From a checkpoint of a small image diffusion model: 32-pixel images, soap at rate 0.0046.
Rows from block 4, named by matrix and row number. Each number is 128 + 24 x the weight over its row's rms, rounded and kept within 0 to 255. All counts start at 0. After the name is the row's rms in percent of the matrix's.
# ada: adaLN modulation (shift, scale and gate of each sublayer stacked) (model.blocks.4.ada.weight, 768x192), inputs 0-191
ada.395 099 [129 138 179 140 134 108 111  99 129 112 124 197 131  91 143 130 134 114 126  81 135 150 126 114 130  82 155 158  94 101 131 134 128 136 143 150 142 147 179 125 117 108  93 131 115  98 149 128 106 178  94 105  97 138 174 140  98 118 146 157  82 128  82 147  89 140 104 164 156 132 143 172 130 111  96 134 116 171 119 116 155 162 170 134 153 133 122 111 140 133 124 101  98 106 113  93 142 109  99  96 151 115 122 134 126 141 155 127 120 120 149 130 124 129 103  90 128 137 100  98  96 102  94  91  93 109 103 132 132 124 135 148 101  95 132 172 107 102 155 153  93 126  95 119 113 125 138 159 112 111 131 128 136 110 131 131 145 133 117 118 101 147 171 110 123 136 129 103 120 126  86 127 108 129 152 106  96  55 138 118 151 133 175  91 123 110  75 117 156 101 134 102]
ada.396 105 [110 156 122 113 143 123 115 112 109 159 115 143 130 132 115 139 134 154 128 100 140 136 131 160 151 200 110  98 123 157 105 143  89 133 165 143 107 115 134 172 124 170 129 159 130 131  89 123 125 114 167 124 153 185 100  74 151 143 136  89 126 124 111 155 137 148 148 122 146 122 123 135 125  29 125 134 130 145 165 150 156 128 113 124 149 159 129 100 141 117 115  55 137  96 151 154 143 142  96  95 141 142 135 142 160 145 109 136 119 104 111 114 129 129 159 126 139 139 142 164 121 129  98  58 112 124 129 138 137 114 114 123 148 100  84 168  86 111 143 127 138 138 102 126 104 118 135 158  86 150 138 120 101 139 119 131 127 100 118 129 123 146 108 144  82 138  99  80 148 140 130 143 164 124 153 169 138 101 113 126 126  99 113 149 165  98 134 147 132 117  99 169]
ada.397 108 [ 88 156 124 106 140 112 143 120 107 127 137 141 111 113 117  88 108 106 181 142  97 131 165 112 134  86  77  93 140 141 160 109 119 101 146 140 120 123 125 139  96 110 108 164  96 137 134  98 143 145 140  86 131 128 162 122 130  47 173 122 147 107 114  99 112 168  96 109 138 131  97 132 133  79 152 159 119 100 157 128 166 132 150 143 129 127 132 147 153 119  99 154 143 104 108 143 100  84 106  99 131 156 131  74 123 104 115 168  85 175 141  66 160 150 161 112 149 119 112 144 166 105 130 120 160 127 116 115 170 108 121 170 136  99 146 106 139 127  98 116 126  66 126 124 128 142 131 142 124 153 137 162 150 113 151 105 152 121 120 156 175 138 106 122 107 120 106 148 128 155 131 147 139 131 141 130 136 153 124 107 118 127 102 117 135 127 147 129 133 128  74 154]
ada.398 091 [129  89 106 127 124 194 121 154 117 135 125  88 156 125 100 155 124 154 122 146 147 111 149  91 140  98 114 108  85 113 154 125 130 162 124 171 102 105 162  88 134  91 167 171  93 151 114 107 124 131 108 131 151 155 153 129 164 104 137 100 135 149 155  82  77  99  97 116 146 132 126 105 126  92 123 130 169 122 152 131 141 148 103 126 142 147  95 128 144 102 145 107  87 117 139 129 147 101 121  50 158 151 108 100 129 126 116 119 144  59 154 176 129  88  89 117 137 111 132  90 130 126 146 118 143 152  98 137  92 148 113 144 115 173 109 123  63 126 115 127 100 122 135 138 150 141  98 134 127 130 173 126 121 135 115 190 127 127 138 123  95 111 103 146 133 145 136 129 118 139 147 116 103 125 131 126 129 143  93 131 142 120 116 135 142 126 135  98 115  92 134  87]
ada.399 096 [146 168 103 119 161 125 122 118 119 149 113 111  99 149 105 123 102 119 160 142 120 139 152  86 101 140 121 134 135 114 136 161 120 134 158 141  99 119  95  97 129 129 162 156 139 155 136 135 101  87 140  96 119 132 112 115 150  84 123 166 130  79 138 147 181 123 129 121 145 124 106 104 112  47 112 152 143 145 128 135 188 102 139  79 131 123 116 159 176 121 165 133 125 125 102 147 152  88 116 108 144 140 111 113 142  98 143 114  99 123 109 113 124 154 146 124 169 115 147 107 156 137 158  89 149 146 104 123 111 148 114 146  80  84 144 157  98 110 119 170 140 134 149 123 116 138 157 161 131 107 115 120  92 144 138 123 150 145  95 172 165 148 131 117  96 129 133 137  72 147 179 157 109 112 144 116 131 127 149 129 174 116 127 130  84  94 170 102 127 149 149 134]
ada.400 091 [ 81 143 143 133 109 114 128 114 147 106 129 125 150  92 128 126 149 141 113 133 142 138 137 118 151  87 157 174 145 138  93 137 130 124 129 157 116 119 121 155 158 125 101  71 117 156 103 147 135 153 135 161 143 104 147 134 179 155  94 112 116 142 111 167 158 114  85 146 105 109 156 122 149 108 145 168 142 170 147 161 118 186 166 121 125 137 150 138 145 134 168 146 146 114 112  90 131 120 162 164 162  88 172 140 135 116 101  77 142 136 108  98 118 155 163 111  99 154 116 102 146 182 169 110 125 143 110 145 130 118  84 132 125  78 122 172  69 125 127 142 123 120 142 135 133 123  87 123 132 165 107 139 151  93 139 142 160 105 110 134 133 137 119 129  97 139 153 127  91 115 129 132 111 152 117 124 104 142 119 108 128 177 126 142 146 163  97  89 126 138 179 139]
ada.401 094 [107 132 107 156 122  97 108 106 106 171 130 142 112 131 127 144 125  96 120 110 113 123 140  97 135 159 118 155 114 159 147 121 147 140 141 136 119 128 149  91 119 135  78 164 107 158 130 154  96 111 115 147 119 133 128 109 135 130 130 138 144 139 123 154 162 101  96  99 145 142 179 127  97  94 122 112 127 108 129 125 117 131 126 114 171 165 132 141 156  70 124 129 130 147 137 119 117  86 119 109 125 175 107 120 161 143 146 156 129 107 141 161 151  97 134 126 125 131  84 143 164 109 122  97 134 148 131 122 100 126 141 156 147 129 170 106 132 106 154  97  61 167  86  95 114 149 135  81 168  94 120 117 108 137 107 149 146 135 176  95 141 159  99 107 130 142 159 121 116 163 118 106 143 114 144 119 214 127 132 126 105 139 152  99 138 121  98 112 120 114 209  91]
ada.402 095 [138 157 165 127 117 118 127 126 147 156 127 116 119 135 149 118 141 137 131 118 130 128 107 170 138 130  84 127  87 161 155 121 118  92 138 159 105 167 138 111 133 133 125 136  98 152 152  81 158  93 154 100 117 148  92 130 123 149 125  90 140 183  97 167 137 152 150 108 124 126 137 122 121  73 117 105 122 171 149 165 120 120 136 132 102 114 107 100 111 176 120 140 149  94  67  97 133 114 126 168 135 150 122 106 138 148 140 138  91 123 176 147 119 137 140  91 152 169 174 128 117 120 167 135 114 155 113  91 163 140 151 139 121 125 126 106 108  94 120 132 141 149 118 116 179 132 124 133 119 119 106 139 150  53 122 151 126 115 148 163 153 180 130 131 141 119 133 150 119 144 188 102 160 150 134 152 121 112 183  94 143 147  94 150 138 150 125  88 142 131 147 134]
ada.403 085 [118 142 100 136 113 103 123 111 142 113 133 167 131 117 140 122 161 119 131  91  94 131 120 208 109 171 129 180 104 115 136 118 159 113 156 116 143 122 120 113  98 112  84 128  68 108 166 128 117 131  88 143 143 146  92 144  92 163 110 112 145 111 157 120 130 132  96 136 114 137 134 140 134 167 167 128 146 154  79 128  99 160 150 198 131 133 146 127  94 125 138  93 130 191 117  95 136  96 152 136  95 133 161 163 140 130 120  96 126 125 138 133 139 126 117  86 144 103  73 119 149 115 140 141 143 100 127 121 175 155 124 111 132 142 140 103 114 152 178 116 147 143 118  81 153 138 139 111 124 164 105 109 107 155 157 158 173  98 134 126 135 159 139 125 125 116  94 125 120 119 148 116 105  82 138  97 133 116  95 101 151 124 131  95 166 114 131 123 126 118 131 117]
ada.404 101 [119 111 113 130  83 111 124 164 193 132 154 141  90 106 125 133 150 169 112 117  87 144 132 118 121 122 150 151 122 152 166 150 168 112 150 143 131 101 134 135 168 132 156 113 153  62 140 113 140  83 157  68 130 126 138 156 119 150 149 166 139 157  91 151 138 120 158 114 121 119 136 115 127 174 141 142 121 133 150 192 100 158 102 121 150 149 140  86 158 109 131 120 138 169 127 138 118 121 174 166 126 109 122 124  89 121  94 118 128 125 106 126 130 122 103 136  79 134 127 144 131 110 117 131 105 108  74 145 135 139 143 130 131 110 149 128 139 141 159 125 150 126 103  97 119  99 132 166 132 145 103 126 119 132 172 134 138 111 117 178 126 187 141 120 112 115 167 122 162 112 122 103 156 128  91 159  85 116 166 142 150  75 138 139 139 154 152 152 136 110 133 160]
ada.405 085 [145 116 158 166 136  96  98  71 131 139 105 116 144 118 147 147 153 104 145 127 103 100 149 133 108 135 107 144 105 176 167 116 168 143  85 138 114 108 135 130  98 152 189  54 129 132  98  90 108 116 126 130 124 156 133 137 123 153 140 123 134 148 140 161 127 133 169 136 123 145 158  85 113 122 165 139  87 171 111 130 149 140 171 180 145 111 143 118 108 103 148 128 121 126 158 122 142 103 129 115 119 145 134 126 123  87  93 133 107 113 150 126 102 128 121 110 110  96 151 150 168 147 140 159 160 131 138 119 129 138 134 109 133 117 163 160 135 194 113 113 128 171 126 135 161 131 111 135 144 160 129 113 124 147 129  70 129  99 124 115 154 123 123 195 143 132 151 118 157  92 163 121 129  77 117 116  98 117 108 120 106 114  93 153 106 128 105 126 101 159  86 118]
ada.406 102 [ 94 152 104 124 117 126 145 119 126 129 106 129 120 136 115 162 105 128 146 106 112  99 112 116 174 121 111 119 116  84  71 171 168 115  45 156 145 119  96  99 147 131 129  73 115 110 135 110 157 120 126 118 154 145 146 114 151 168 157 136 111 166 120 134 129 136 144 141 128 100 127 153 113 142 146 149 153 109 143 162 135 109 139 126 173 139 102 145 149 136 108 134 183 142  91 182 109 162 129 153 137 130 130 150 103 122 126  91 115 139 161 108  98 123  85 137 149 120  98 134 139 119 121 137 132 125 140 101 124 151 122  96 136  98 138 102 171 137  85 133 121 101 120 157 132 110 130 129 123 139 151 119  73  86 125 128 112 101  89 159 118 120 135 125 113 112 100 116 142 135 152  88 123  84 149 110 150 132 145  91  96 142 114 136  85  82 159 176  76 167 129 109]
ada.407 093 [152 107 126 189 135 125  74 135 160 127 154  93  88 143 178  74 105 132 136 128 109 123 158 146 140  96 128 123 104 120 115 111 139 129 115 161 113 136 106 164 118 140 144  97 124 116 118 131 121  94  64 172  95 100 139  99 129  79 102 152 117  97 146 123 128 166 157 128 151 106  80 128 119 118 102 153 128 122 166 117 119 109  73 127 140 124 112 103 159 112 182 145 134 165 136 108 100 111 128 114 140 131 110 105 137 113 119 123 130 151 131 132 133  90  92 157 139 114 155  92 106 172 100 117 142 142 102 134  84 102 118 159 113 147  97 126 135 143 127 119 127 148 174  93 112 145 112 127  95  84 117 141 127 150 123 111 181 168 139 138 102 145  80 116  82 149 110 115 112 118 144 119 122 119 150 135 136 167 118 104 103 160 103 100 150 147 124 156 151 114 103 124]
ada.408 095 [112 140 139 123 156  89 116 118  98 181  95 146 120 174 127 178 144 124 128 150  93 110 172  96 112 138 137 128  95 149 158  95  97 102 116 111  79 146 149 106 113 115 149 121 138 141 145 147 138 160 123 111 102 152 123  86 140  88 169 142 167 171 163 119 163 117 110 115 125 113 103 122 108 140 129 143 133  94 117 135 134 127 119 108 100 126 162 154 116 121 129 158 130  83 143 128 150 112 106 179 137 158 119 115 120  72 129 133 128 151 156 158 103 140 136 118 133 142 129 155 144 134 112  97 103 143 150 130 101 173 121 193 115 175 131 154 112 162 147 108 143 166  90 143 116 153 155 127 126 149 120 132 143 113  91  65 134 109 105 160 155 172 145  79 109 157 129 158 114 116 119 121 113 145 181 125 165 133 145 131 136 129 161 107 127 134 128 127 108 147 156 137]
ada.409 091 [117 136 124 151 137 122 128 130 147 135 139 124 159 100 121 122 126  86  94 109 117 141 175 148 173 151  98 153 131 135 126 165 133 142 124 108 135 101 147 134  99 102 139  77  45 114 118 127 101  99 114 168 128  98 126 111  91 178 134 122  86 126  75 103 132 139 122 104 150 152 134 160 156 153 122 152 143 147 192 119 147  88 173 132 135 118 124 123 159  81 119 117  89 141 161 140 127 122 132 115 115 107 147 145 114 147 145 157 133 151 166 160 129 173 113 128  87  81  88 149 132  68 118 128 107 128 127 149 138 130 143 120 123 157 128 107 169 141 134 170 105 104 105 112 109 115 130 146 113 153 104 128 111 145 154 141 173 130 150  84 126 120 133 127 160 155 127 114 126 147 138 151 138 151 115  75 125 118  89 130 108 161 113 145 114 118 177 123 147 122 151 118]
ada.410 084 [104  98 115 125 116 155 158 119 122 118 105 171 118 132 134 144 111 156 147 140 132 124 146 107 138 137 135  90 133 110 126 145 108 143 155 115 105 137 114  80 107 101 106 137 161 132 136 139 167 153 137 114 107 148 129 144 141 102 149 132 140 130 106 127 144 117 127 174 122  59 103 150 116 128 116 115 135 123  80 167 132 154 179 123 183 129  97 111 123 141 139 142 138  91 136 103 101 151  96  77 116 144 137 111 101 153 191  84 155 174 159  98  89 114 144 125 132 117  67 163  95 114 116 134  95  99  80 156 100 131 117 144 115 151 133 103 141 116 107  92  96 130 133 104 155  88 142 143 142 194 133 112 146 126 118 110 125 169 139 120 196 124 118 150 119  96 131  95 129 102 129 156 149 142 126 121 108 115 114 125 146  91 133 163 139 132 130 131 134 142 115  86]
ada.411 105 [121 153 151  93  93 106 130 117 150 153 154 116 135 102 160  48 107 107 160 153 139 109 132  80 161 135 107 193 120 126 132 148 136  73 126 120 128 146 147 154 165 115 149 239 150 109 111 142 122 117  85 158 131 178 165 143 101 155 133 145 117 114 121 141 148 157 112 134 154 180 134 148 103 122 137 131 137  96 121 130 157 112  94 140 104 149 130 148  91 151 131 141 114 166 137 160 139 122 104 119 115 136 131 110 110 115 131 125 106 115 124 115 143 160 185 120 137 135 148 146 125 124 149  92 120 115 139 154 114 117 131  95 108 127 128 126 136 103 103 137 113 149 148 101 155 150 148 128 148 116 122 102 102 146  98 141 150 141 150 104 147 136 135 152 176 161 140 138 122 128 116 131  63 107  98 109 164 146 120 138 145 151 137  87 135  99 114 120 116 146 122 132]
ada.412 095 [102 149 123 123 143 111 142  96 157 169 147 146 146 162 113 128 127 142 142 137  96  97 145  71  83  97 146 146 145 172 111 144 128  94 138 146 149 133 110 106  92 139 112 151 135 114 108 137 134 101 140 124 113 103  78 128  69 108 101 163 125 115 139 130  90 141 107  93 107 154 128 135 149  75 113 114  80 116 158 139 135 120 138 144 104 120 108  86 133 104 153 134 101 100  94 128 135 124  85  87 117 149 118  79  91 154 117 114 105 156 121 169 100 114 119 139 156  87 130 124 118 109 137 111  96 149 107 109  93 149 170 128 155 113 194 117  94 107 135 109 128 125 148 126 128  78 138 102 139 151 135 116 107 139 151 123 111 157 114 163 171  95 117 133 141 118 137 164 142 160  75  97 148 148 117 156 132 132 102 123 142 136 173 142 118 161 136 133 136 118 114 164]
ada.413 095 [114 144 180 152 149 116 110 108 126 152 142 115 154 109 101 139  80 153 183 120 118 131 131 135 159 125 107 101  77 146 118 135 156 126 107 154 129  98 162 155 121 156 172 105 123 121 113 130 124 162 105 168 112 145 110 162 100 122 123 136 171  88 162 158 113 131 117 164 115  63 143 145 103  71 119 100 124 129 128 116 111 147  90 163 149 142 108 154 132 121  97 167  62 111 129 148 127 136  99 151 129 126 119 108 104 122  72 161 128 132 167 155 105 157 180 148 147 117 138 102 130 140 118 121 115 148 128  91 116 139 113 129 133 106 119 143  83 155 115 123  88  99 124  89 124 118 143 123 109  91 150 109 147 160 129 124 144 113 107 124 108 163  73 122 118 178 142 163 130 149  99 139 108 143 136 108 106 128 130  94 167 114 130 153 112 134 116 120 136 133 102 125]
ada.414 096 [123 125 134 138 136 101 135 114 163 133 109 110 165 122 146 122  98 111 117 133 111 119 141 119 107 167 117 109 141 109 155 141 121 140 123 150 137 130 149 100  84 144  88 176 171 149 176 145 114 135 231 109 112 142 131 138 139 143  90 140 111 135 113 165 134  97 149 128 168 117 129 137 116  62 133 134  73  97 107 134 125 114 145 147 163 128 111  75 138 100 165 104 148 112 121 104  87 130 114 121 102 144 109 151 106 132 148 145 117  99 126 119 131 151 168 129 161 126  99 138 129 118 143  56  81 126 138 105 164  98 149  97 108 158 151  86 107 107 117 169 130 103  98 126 105 140 124 105 100 124  97 111 134 120 137 122 137 134 116 153 149 111  99 124 157  98 140 151  88 101 124 174 137 114 136 152 118  78 133 139 104 125 103 128 120 124 109 143 140 134  95 118]
ada.415 087 [111 110 124 153 133 104 150 131 116 139 113 148 116 121 140 110 133 133 114 155 126 142 142  84 147 137 107 153 106 123 155 139 106 113 141 149 153 138 130 123 133 136 248 255 122 129 112 131 140 133 129 138 127 147 137 139 103 107 151 162 173 128 138  93 137 124 133 101 152 151  97 146 141 212 135 157 110 130 112 166 151 119 138 128 122 123 121 150 144 143 128 161 109  85 127 112 179 142 147 111 139 149 133 142 120 142 180 128 122 155 119 150 153 119 157 132 165 161 121 128  97 153 116 135 107 133 124 150 137 169 127 163 140 150 133 104 109 127  92 121 129 161 136 142 144 134 115 140 147 119 112 127 157 107 151 138 144 128 126 122 161 148 124 128 136 154 139 125 114 153 167 177 123 134 142 123 128  97 158 131 121 169 162 131 105 125 106 131 137 134 104 130]
ada.416 095 [153 104 129 103 115 142  90 140 131 176 157 146 101 102 143 177 134 123 104 169 122 125 141  93 102  87  91  95 105 125 151 124 110 108 185 133 140 145 120 135 125 143 171  42  87  81 112 112 119  94 126 106 106 104  91 101 103  72 101 106 135 116 121 124  98 109 168  85 131 146 135 133 109 137 134 116 137 143 174 147 142 178 144 115  99 123  97 143 135 152 130 129 110 148 135 125 140 130 135 104 113 118 125 125 128 100 141  85 159 142 105 129  93 132 119 148 132 127  99 164 118 102 129 114 148 142 160 151 112 151 112 142 107  69 161  83 151 128 117 152 112 136 100 115 108 117 130 126 139 113 143 117 179  89 143 131 188 141 145 133 138 100 143 148 133  90 156 119 134 121 125 133 143  94 131 162 147  78 131 111 147 155 116 129 100 155 144 125 116 119 115 118]
ada.417 099 [109 106 142 100 142 109 115 102 104  73 126 145 157  82 109 132  66 125 131 136 119 123  87 101 106 151 159 139  99 114 120 144 113 105 131 100 130 111 111 112 136 147 131 152 127 138 144 147 121 125 145 125 134 105 138 166 141 120 141 152 122  99  82 117 140 123  73  97 120 110  80 120 156 138 138 115  95 105 108 201 114 127 134 132 134 136 136  91 140 159 157 131 170  91 155  88 106 137 140 105  96 131 127 150 142 162 105 103 110 154 136 113  98  94 149 131 168 196  75  90 150 115 113 135 151 118 145 114 137 151 124 162 154 172 114 110 133 105 152  96 105 140 130 121 103 147 148 105 135 146 149 114  80 125 128 144  94 154 126 106 173 132 154 127  97 154 166 141 140 148 149 141 157 149 111 101 102 131 137 141 139 148 143 137 136 138 156  91 117 109 100 179]
ada.418 093 [ 96  66 141 125 177  97 154 159 144 104 124 112 149 159 159 119 106 117 119  96 109 129 150 107 110 151 126 165 120 126 171 133 113 124 154  78 128 126 137 136 116 176 111 109 122 107 137 106 117 105 134  93 153 144 115 120 147 159 128 113 133 139 163 130 120 143 167 119 151 113 140 132 126 119 151 127  90 116 119 110 101  56 134 151 157 149 157 139 116 116 143 129 132 154 102 107 109  69 156 179 111 113 120 102  81 122 113  87 151  76  92 146 111 165 136 135  98 124 175  98 110 131 120 129 129 138 142 131 100 103 130 133 148 177 127 112  70 131 100 104 175 124 156 134 116 128 139  94 116 111 142 145 142 135 129 121 157 163 104 118 144 143 142  82 109 162 128  90 111 120 136 134 163 126 120  92 146 122 104 132 104 137 172  70 116 124  91 113 122 121 136 107]
ada.419 092 [121 128 161 117 103 175 142 150  97 147 127 178 127 151 172 134 124 126 157 122 119 149 178 115 126  96 155 114 103 111 132 136 106 122 125 111 127 136 139 132 131 129  85 183 104 134  83 139 115  94 125 153 151  90 138 182 132 169 135 140 142 162 126 169 103 111 127 121 147 129 100 124 188  79 100 116 143 127  96 133 169  97 132 122 141 167 159 176 113 164  90 104  98 151 130 134 159 116 136  98 135 158 131 171  83 131 170 117 143 170 107 142 103  96 153 158 121 134 122 164 171 142 128 121 123 117 121 151 102 160 174 145 162 124  88 125 151 150 137 109 134 103 150 112  86 174  49 154 152 121 127 127 107 123 119 110 159 146 133 105 132 130 110 125 116 147 135 151 148 114 142 128  99 132 121 140  98 111 116 122 134 156 120 137 136 123 112 117 127 137 125 135]
ada.420 095 [142 137 105 118 104 163 121 110  71 100 142 126 123 125  95 104 172 168 100 118 138 145 135 126 116 104 103 155 130 106 135 107 141 132 146 144 119 128  80 144 140 114 140 101 133  83 122 155 185 141  84 131 102 123 140 106 108  76 120 151 151  62 168  97 147 121 112 142 122 119 133 126 123  78 123 114 164 125  95 106 151 117 101  87 133 167 124 134 124 132 125 102 101 134  94 118 140 137 158  79 137 117 132 120 146 140 147 150 124 155 148  84 149 120 111 140  94 122 121 109 141 146 142 149 118 116 105 126 109 116 100 125 109 118 151 110 162 104 142 118 137 181 175  87 125 126 136  98 142 143  97 156 127 101 125 152 140  86 114 115 143 122 141 112 123  60 162 149 126 152 164 138 134  70  84 112  96 113 142 117 149 166 143  84 124 145 153 152 137 146 168 137]
ada.421 093 [157 153 132 103 171 117 158 140  94 125 150 122 129 113 158 114 154 136 133 116 139 128 152 118 152 123 120 132 127 137  76  86 138 105 138 147 130 121 121 119 140 144 115 143 105 139 116  96 141 123 142 133 142 147 102 174 134 123  51 115 130  89 174 175 142 141 125 123 106 131 139 141 142 129 125 103 122 116 143 158 133 106 117 166  79 113 116  91 107  91 160 100 144  99 120 135 109 115 143 101 112 122 149  87 150 123 145 149 137 107 135 124 141 120 127 185  71 153 164  99 115 157 129 135 121 146 129 111 126 116 158  82 155 132  78 126 124 166  61 124  93 124 120 149 126 186  62 134 127  94  55 132 152 120 107 110 149 144 113 152 103 129  65 147 140 164 111 136 125 160 124 136 121 146 125 117 140 135 130 108 128 164 160 108 112 130 137 124 133 137 121  93]
ada.422 095 [131 117 148 154 120 127 173 149 115 130 128 103 161 102  98 127 108  87 116 133 128 156 134 101 143 125 159 154  98 118 132 116 135 130  94 104 125 161 141 133 125 142 148 213 117 100 115 129 137 116 141 161 115 162 147 142 141 135 137 137 147 142 147 173 143 108 112 121  82 116 134 101 160 154  96 122 132 129 124  98 106 128 150 125 166  96  93 110 179 135 143  90 135 138 137 125 105 116 126  95 115 190 121 118 120  77 129 152  98 152 170 197 111 123 120 112 157 137  76 169 112 106 110 151 152 194 143 113 130 102 118 131 120  94 154  86 115 186 124  78 148 146 128 175 120 101 108 163 136 124 145 169 113 124 109 145 171 129 166 166 125 146 138 123 127 118 113 131  99  94 119 148 169 113 132 130 131 127 133 122 121 130 142 138 143 119 115 109 124 105 138 133]
ada.423 101 [129 121 141 101 120 138 149 146 112 128 180 155 120 111 120 128 131 134 148 137 123  93  94 145 157  93  91 131 144 129 109 132 135  95  90 103 129 124 136 130 134 102 110  25 138 113  71 118 115 119 144 110 144 119 138 110 144 132 138 104 124 110  97 125 164 127  99  81 123 145 133 109 142 156 129 149 151 159 161 153 134  99 110 152 136 131 159 138 110 125 108  78 102 122  93 102 115 172 153 171 129 126 148 157  96 152 108 125  69 139 127 134 116 123 160 141 122 105 116 139  90 106 145 117 145 142 177 116 104 110 152 116 125 168 125 106  75  88 105 122 124 114 117 120 124 126 118 148 118 112 133 135 137  99 156 148 133 132 133 106 118 190 114 136  92 156 128 125 116 177 198 117 134 112 117 125 141 167 151 126 127  87 129 136 114 129 113 126 120  60 157  99]
ada.424 087 [126  92 179 157 140 122 110 130 111 117 168 111 169 126 140 118 159 137 135 118  82 156 150 125 128 122 105 106 118 131 113  95 147  96 144 109 120 134 141  87 138  76 116 154 136  72 155 105 139 172 138 117 168 151 125 150 151  62 127 127 134 100 161 103  80 121 128 159 161 130 118 125 142  93 128 132 121 124 130 106 120 173 140 150 144  92 155 102 104  83 128  97 125 127 129 172 141 102 108 100 149 151 107 111 123 125  91 148 130 109 151 127 198 145 167 133 138  93 121 144  90  99 122 129 146 132 138 148 105 147 158 131 142 152  98 101 109 140 144 141 151 122 119 109 159 151 117 110 121  72 155 135 153 149 108  98 142  84 121 105 137 123 122 139 163 119 116 148 160 112 114 102 129 124 129 154 111 153 134 160 103  71 108  62 129 121 134 115 127 158 140 110]
ada.425 084 [123 114 139 126 120 114 157 152 155 108 101 117 134 114 130 121 139  99 132 123 152 127 140 109 101 151  97 107 144 112 119 143 124 125 154 144 129 145 130 135 157 121 214 128 107 145 123 158 138 121 142 116 120 141 105 155 106 144 115 159 138  95 164  93 134 111 100 107 139  92 100 153 125  84 130  93 141  79  94  99 163 153 148  99 109 125  98 148 137 156  90 161 100 128 132 140 162  95 119  77 142 145  88 129 165 130 132 165 120 124 111 177 172 162 157 191 119 126 125 119 155 158 129 120  87 126 146 142 116 107 142 135 146 135 149 125 151  96 122 128 179  85 137 102 115 140 148 167 182 110 150 104 112 140  96 154 102 121 129  98 126 104 102 165 135 127  75  96 103 131 129 125 159 143 121 107 143 176 107 141 102 117 131 138 121 107 100  94 123 171 142 135]
ada.426 091 [140 187  95 101 110  96 140 125 140 132 137 133 156 122 132  84 133 111 124 145  82 109 136 113  73 131 100 126 191 145 153 126 126 108 124 141 153  95 101 124 148 123  98 163 146 125  95  87  93 151 113 107 176 123 131 101 134 126 141 116 155 150 157 172 136 149 157 119 160 133 116 140 132 186 106 139 155 138  97 111 135 155 147 122  96 161 126 161 109 118 140 132 122 104 117 102 151 120  84 126 136 111 165 126 117 153 132 139 100 162 138 139 119 130 136 155  96  93 157 149 131 112 144 133 143 152 130 165 122  93 124 129 138 115 119 163 133 103  74 144 130  96 150 138 119 147 147 158 123  84 110 110 147  76  92 132  98 135 105  62 138 163 150 129 131 123 119 133 137 128 165 164 175 103 134 114 166 131 188 137 132 169 130  90 100 136 120 109 124 136 102 129]
ada.427 089 [ 98 144 152 129 131  84 120 157 142  39 148  94 156 163 122  98 137 142 149 156 117 111 155 149 135 142 116 128 106 147  97 112 154 129 111 146 153 135 135 101 146 112 135 134 130 151 151 100 101 148  99 134 144 163 117 203 130  96 155 145 105  99 163 114 135 144 119 150 142  99 136 111 139 179 168 135 106 110 133 137 149 159 126 108 149 131 147  96 143 166 162 110 110 115 139 100 115 113 165 105  89 139 102 142 136 147 176 123 170 162 137 154 149 130 131 158 119 154 101 169 143 171 105 124 166 112 124  95 125 164  65 125 144  99 134 104 139 156 112 146  95 131 135 110 164 129 142 184 143 134 130 120 140 151 128 143  86 168 144 120 126 136 142 123 179 147 177 133  99 121 127 101 132 141 152 103 148 132 139 127 146 134 130 118 110 140 123 131 113 118  99 155]
ada.428 101 [159  88 133  89  68 163 147 123 154 138  93 105 113 115 143 125 126 147 130 125 144 102 100 121 178  92  85 122 106 115 136 119 142 119 124 104 117 120 113 127 100 129 145 157 123 151 122 108  97 141 126 166 123 111 141 113 124 196 162 138  98 139 169 145 121 146 165 137 150 138 134 164 114 188 124 148  94 101 118  97  95 141 157 178 101 171 117  87 141 157 142  94 149  95 134 111 101 135 123 113 143  92 133  81 141 146 107 134 125 129 145 126 128 111 168 127 114 146 143 155 146 132 166 187 150  82 142 124  95 117 161 131 146 111 109 107 143 126 113 133 140 142 110  96 128 132 106 128 103  95 142 123 133 163 148 107 126 107 142 106 101 131 139 153 100 122 150 129 174 140  99 132 152 119  95 130  98 117 145 161 117 100 144 123 140 107  93  93  91 117  63 131]
ada.429 091 [164 157 105  76 111 103  89 180 106  89 128 107 134 127 146 122 124 122 132 160 138 117  92 115 119 114 161 110 141 134 132 137 144 150 125 131 110 115  90 152 115 125 100 116 128 150 100 150 132 123 156 133 126 162 152 136 140 144 105 138 166 160  69 141 100 113 126  61  86 139 160 134 146 191 170 125 117 112  95 121  99 126 129  94  90 121  95  94 139 154  99 122 116  82 137 145 151  86 146 153 149 127 147 109 121 119 169 187 171 145  91 138 128 163 120 132 161 117  97  90 149 113 117 109 121 152 112 122 117 115  80 138 111 133 105 141 116 121 128 167 145 127 117 164 143 189  98 148 140 131 115 144 135  98 112 158 125 165  99 145  89 155 113 112  97 132 128 136 118 135 123 104 113 169 155 109 114 170 128 141 129 148 123 105 144 122 143 133 108 110 158 123]
ada.430 096 [106 143 124 120 116 155 176 115 120 104  97 112 132 116 146 130 122 126 108 129 132 113 143 115  89 121 131 100 116 160 126 121  62 115 129 185 105 100 138  74 131 126 110 176 151 129 103 148 135 116 143 105 129 124 108 119 123 135 138 169 131 101 113 137 115 144  87 132 159 137 111 156 119  41 103 122 166 112 135 139  93 135 111 138 198 129 115 154 113  94 139 156 114 175 150 154 136 131 105  83 156 147 133 147 121 148 158 103 141 147 179 104 145 116 135 162 147 104 105 137 111 118 150  91 124 100  89 125  91  95 141 127 118 117  89 114 138 129  91 155 119 107 121 119 115 131 126  81 156 112 114 127  97 141 127 139 134 196 104 132 149 152 188 157 116 128 161 121 141 126 102 114 111 130 147 144 102 166 118 140  99 149  88 117 114 130 111 154 134 120  98 127]
ada.431 095 [124 124 116 112 145 151 112 146 127 144 149  94 131  82 115 153 172 170 136 144 149 129 119 130 131  83 144 192 121 121 137 130  91 147 126 134 133 115 185 170  96 132  88 109 114 151 134 123 144 127 138 143 126 135 131  89 106 135 150 160 110 128 127 126 132 115 146 130  91 125 131 114 116 156 115 122  99 153 124 122 134 112 157 109 136 158 129 182 113 135 128  95 101 152 101  91 126 132 160 105 156 131  92 104 107 144 135 158 165 100 148 167 152 130 125 166  94 136  87 138 209 105 150 164 166 169 135 139 130 128 138  96 124 169  77  95 168 137 159 151 160 145 143  86 165 123 131 117 111 136 111 164 147 129 166  95 157 121 169 123 138 120 140 147 120 154 154 140 103 139 127 129  99 125  97 108 114 126 172 128 131 174 168 133 135 122 102 153 133 133 145 102]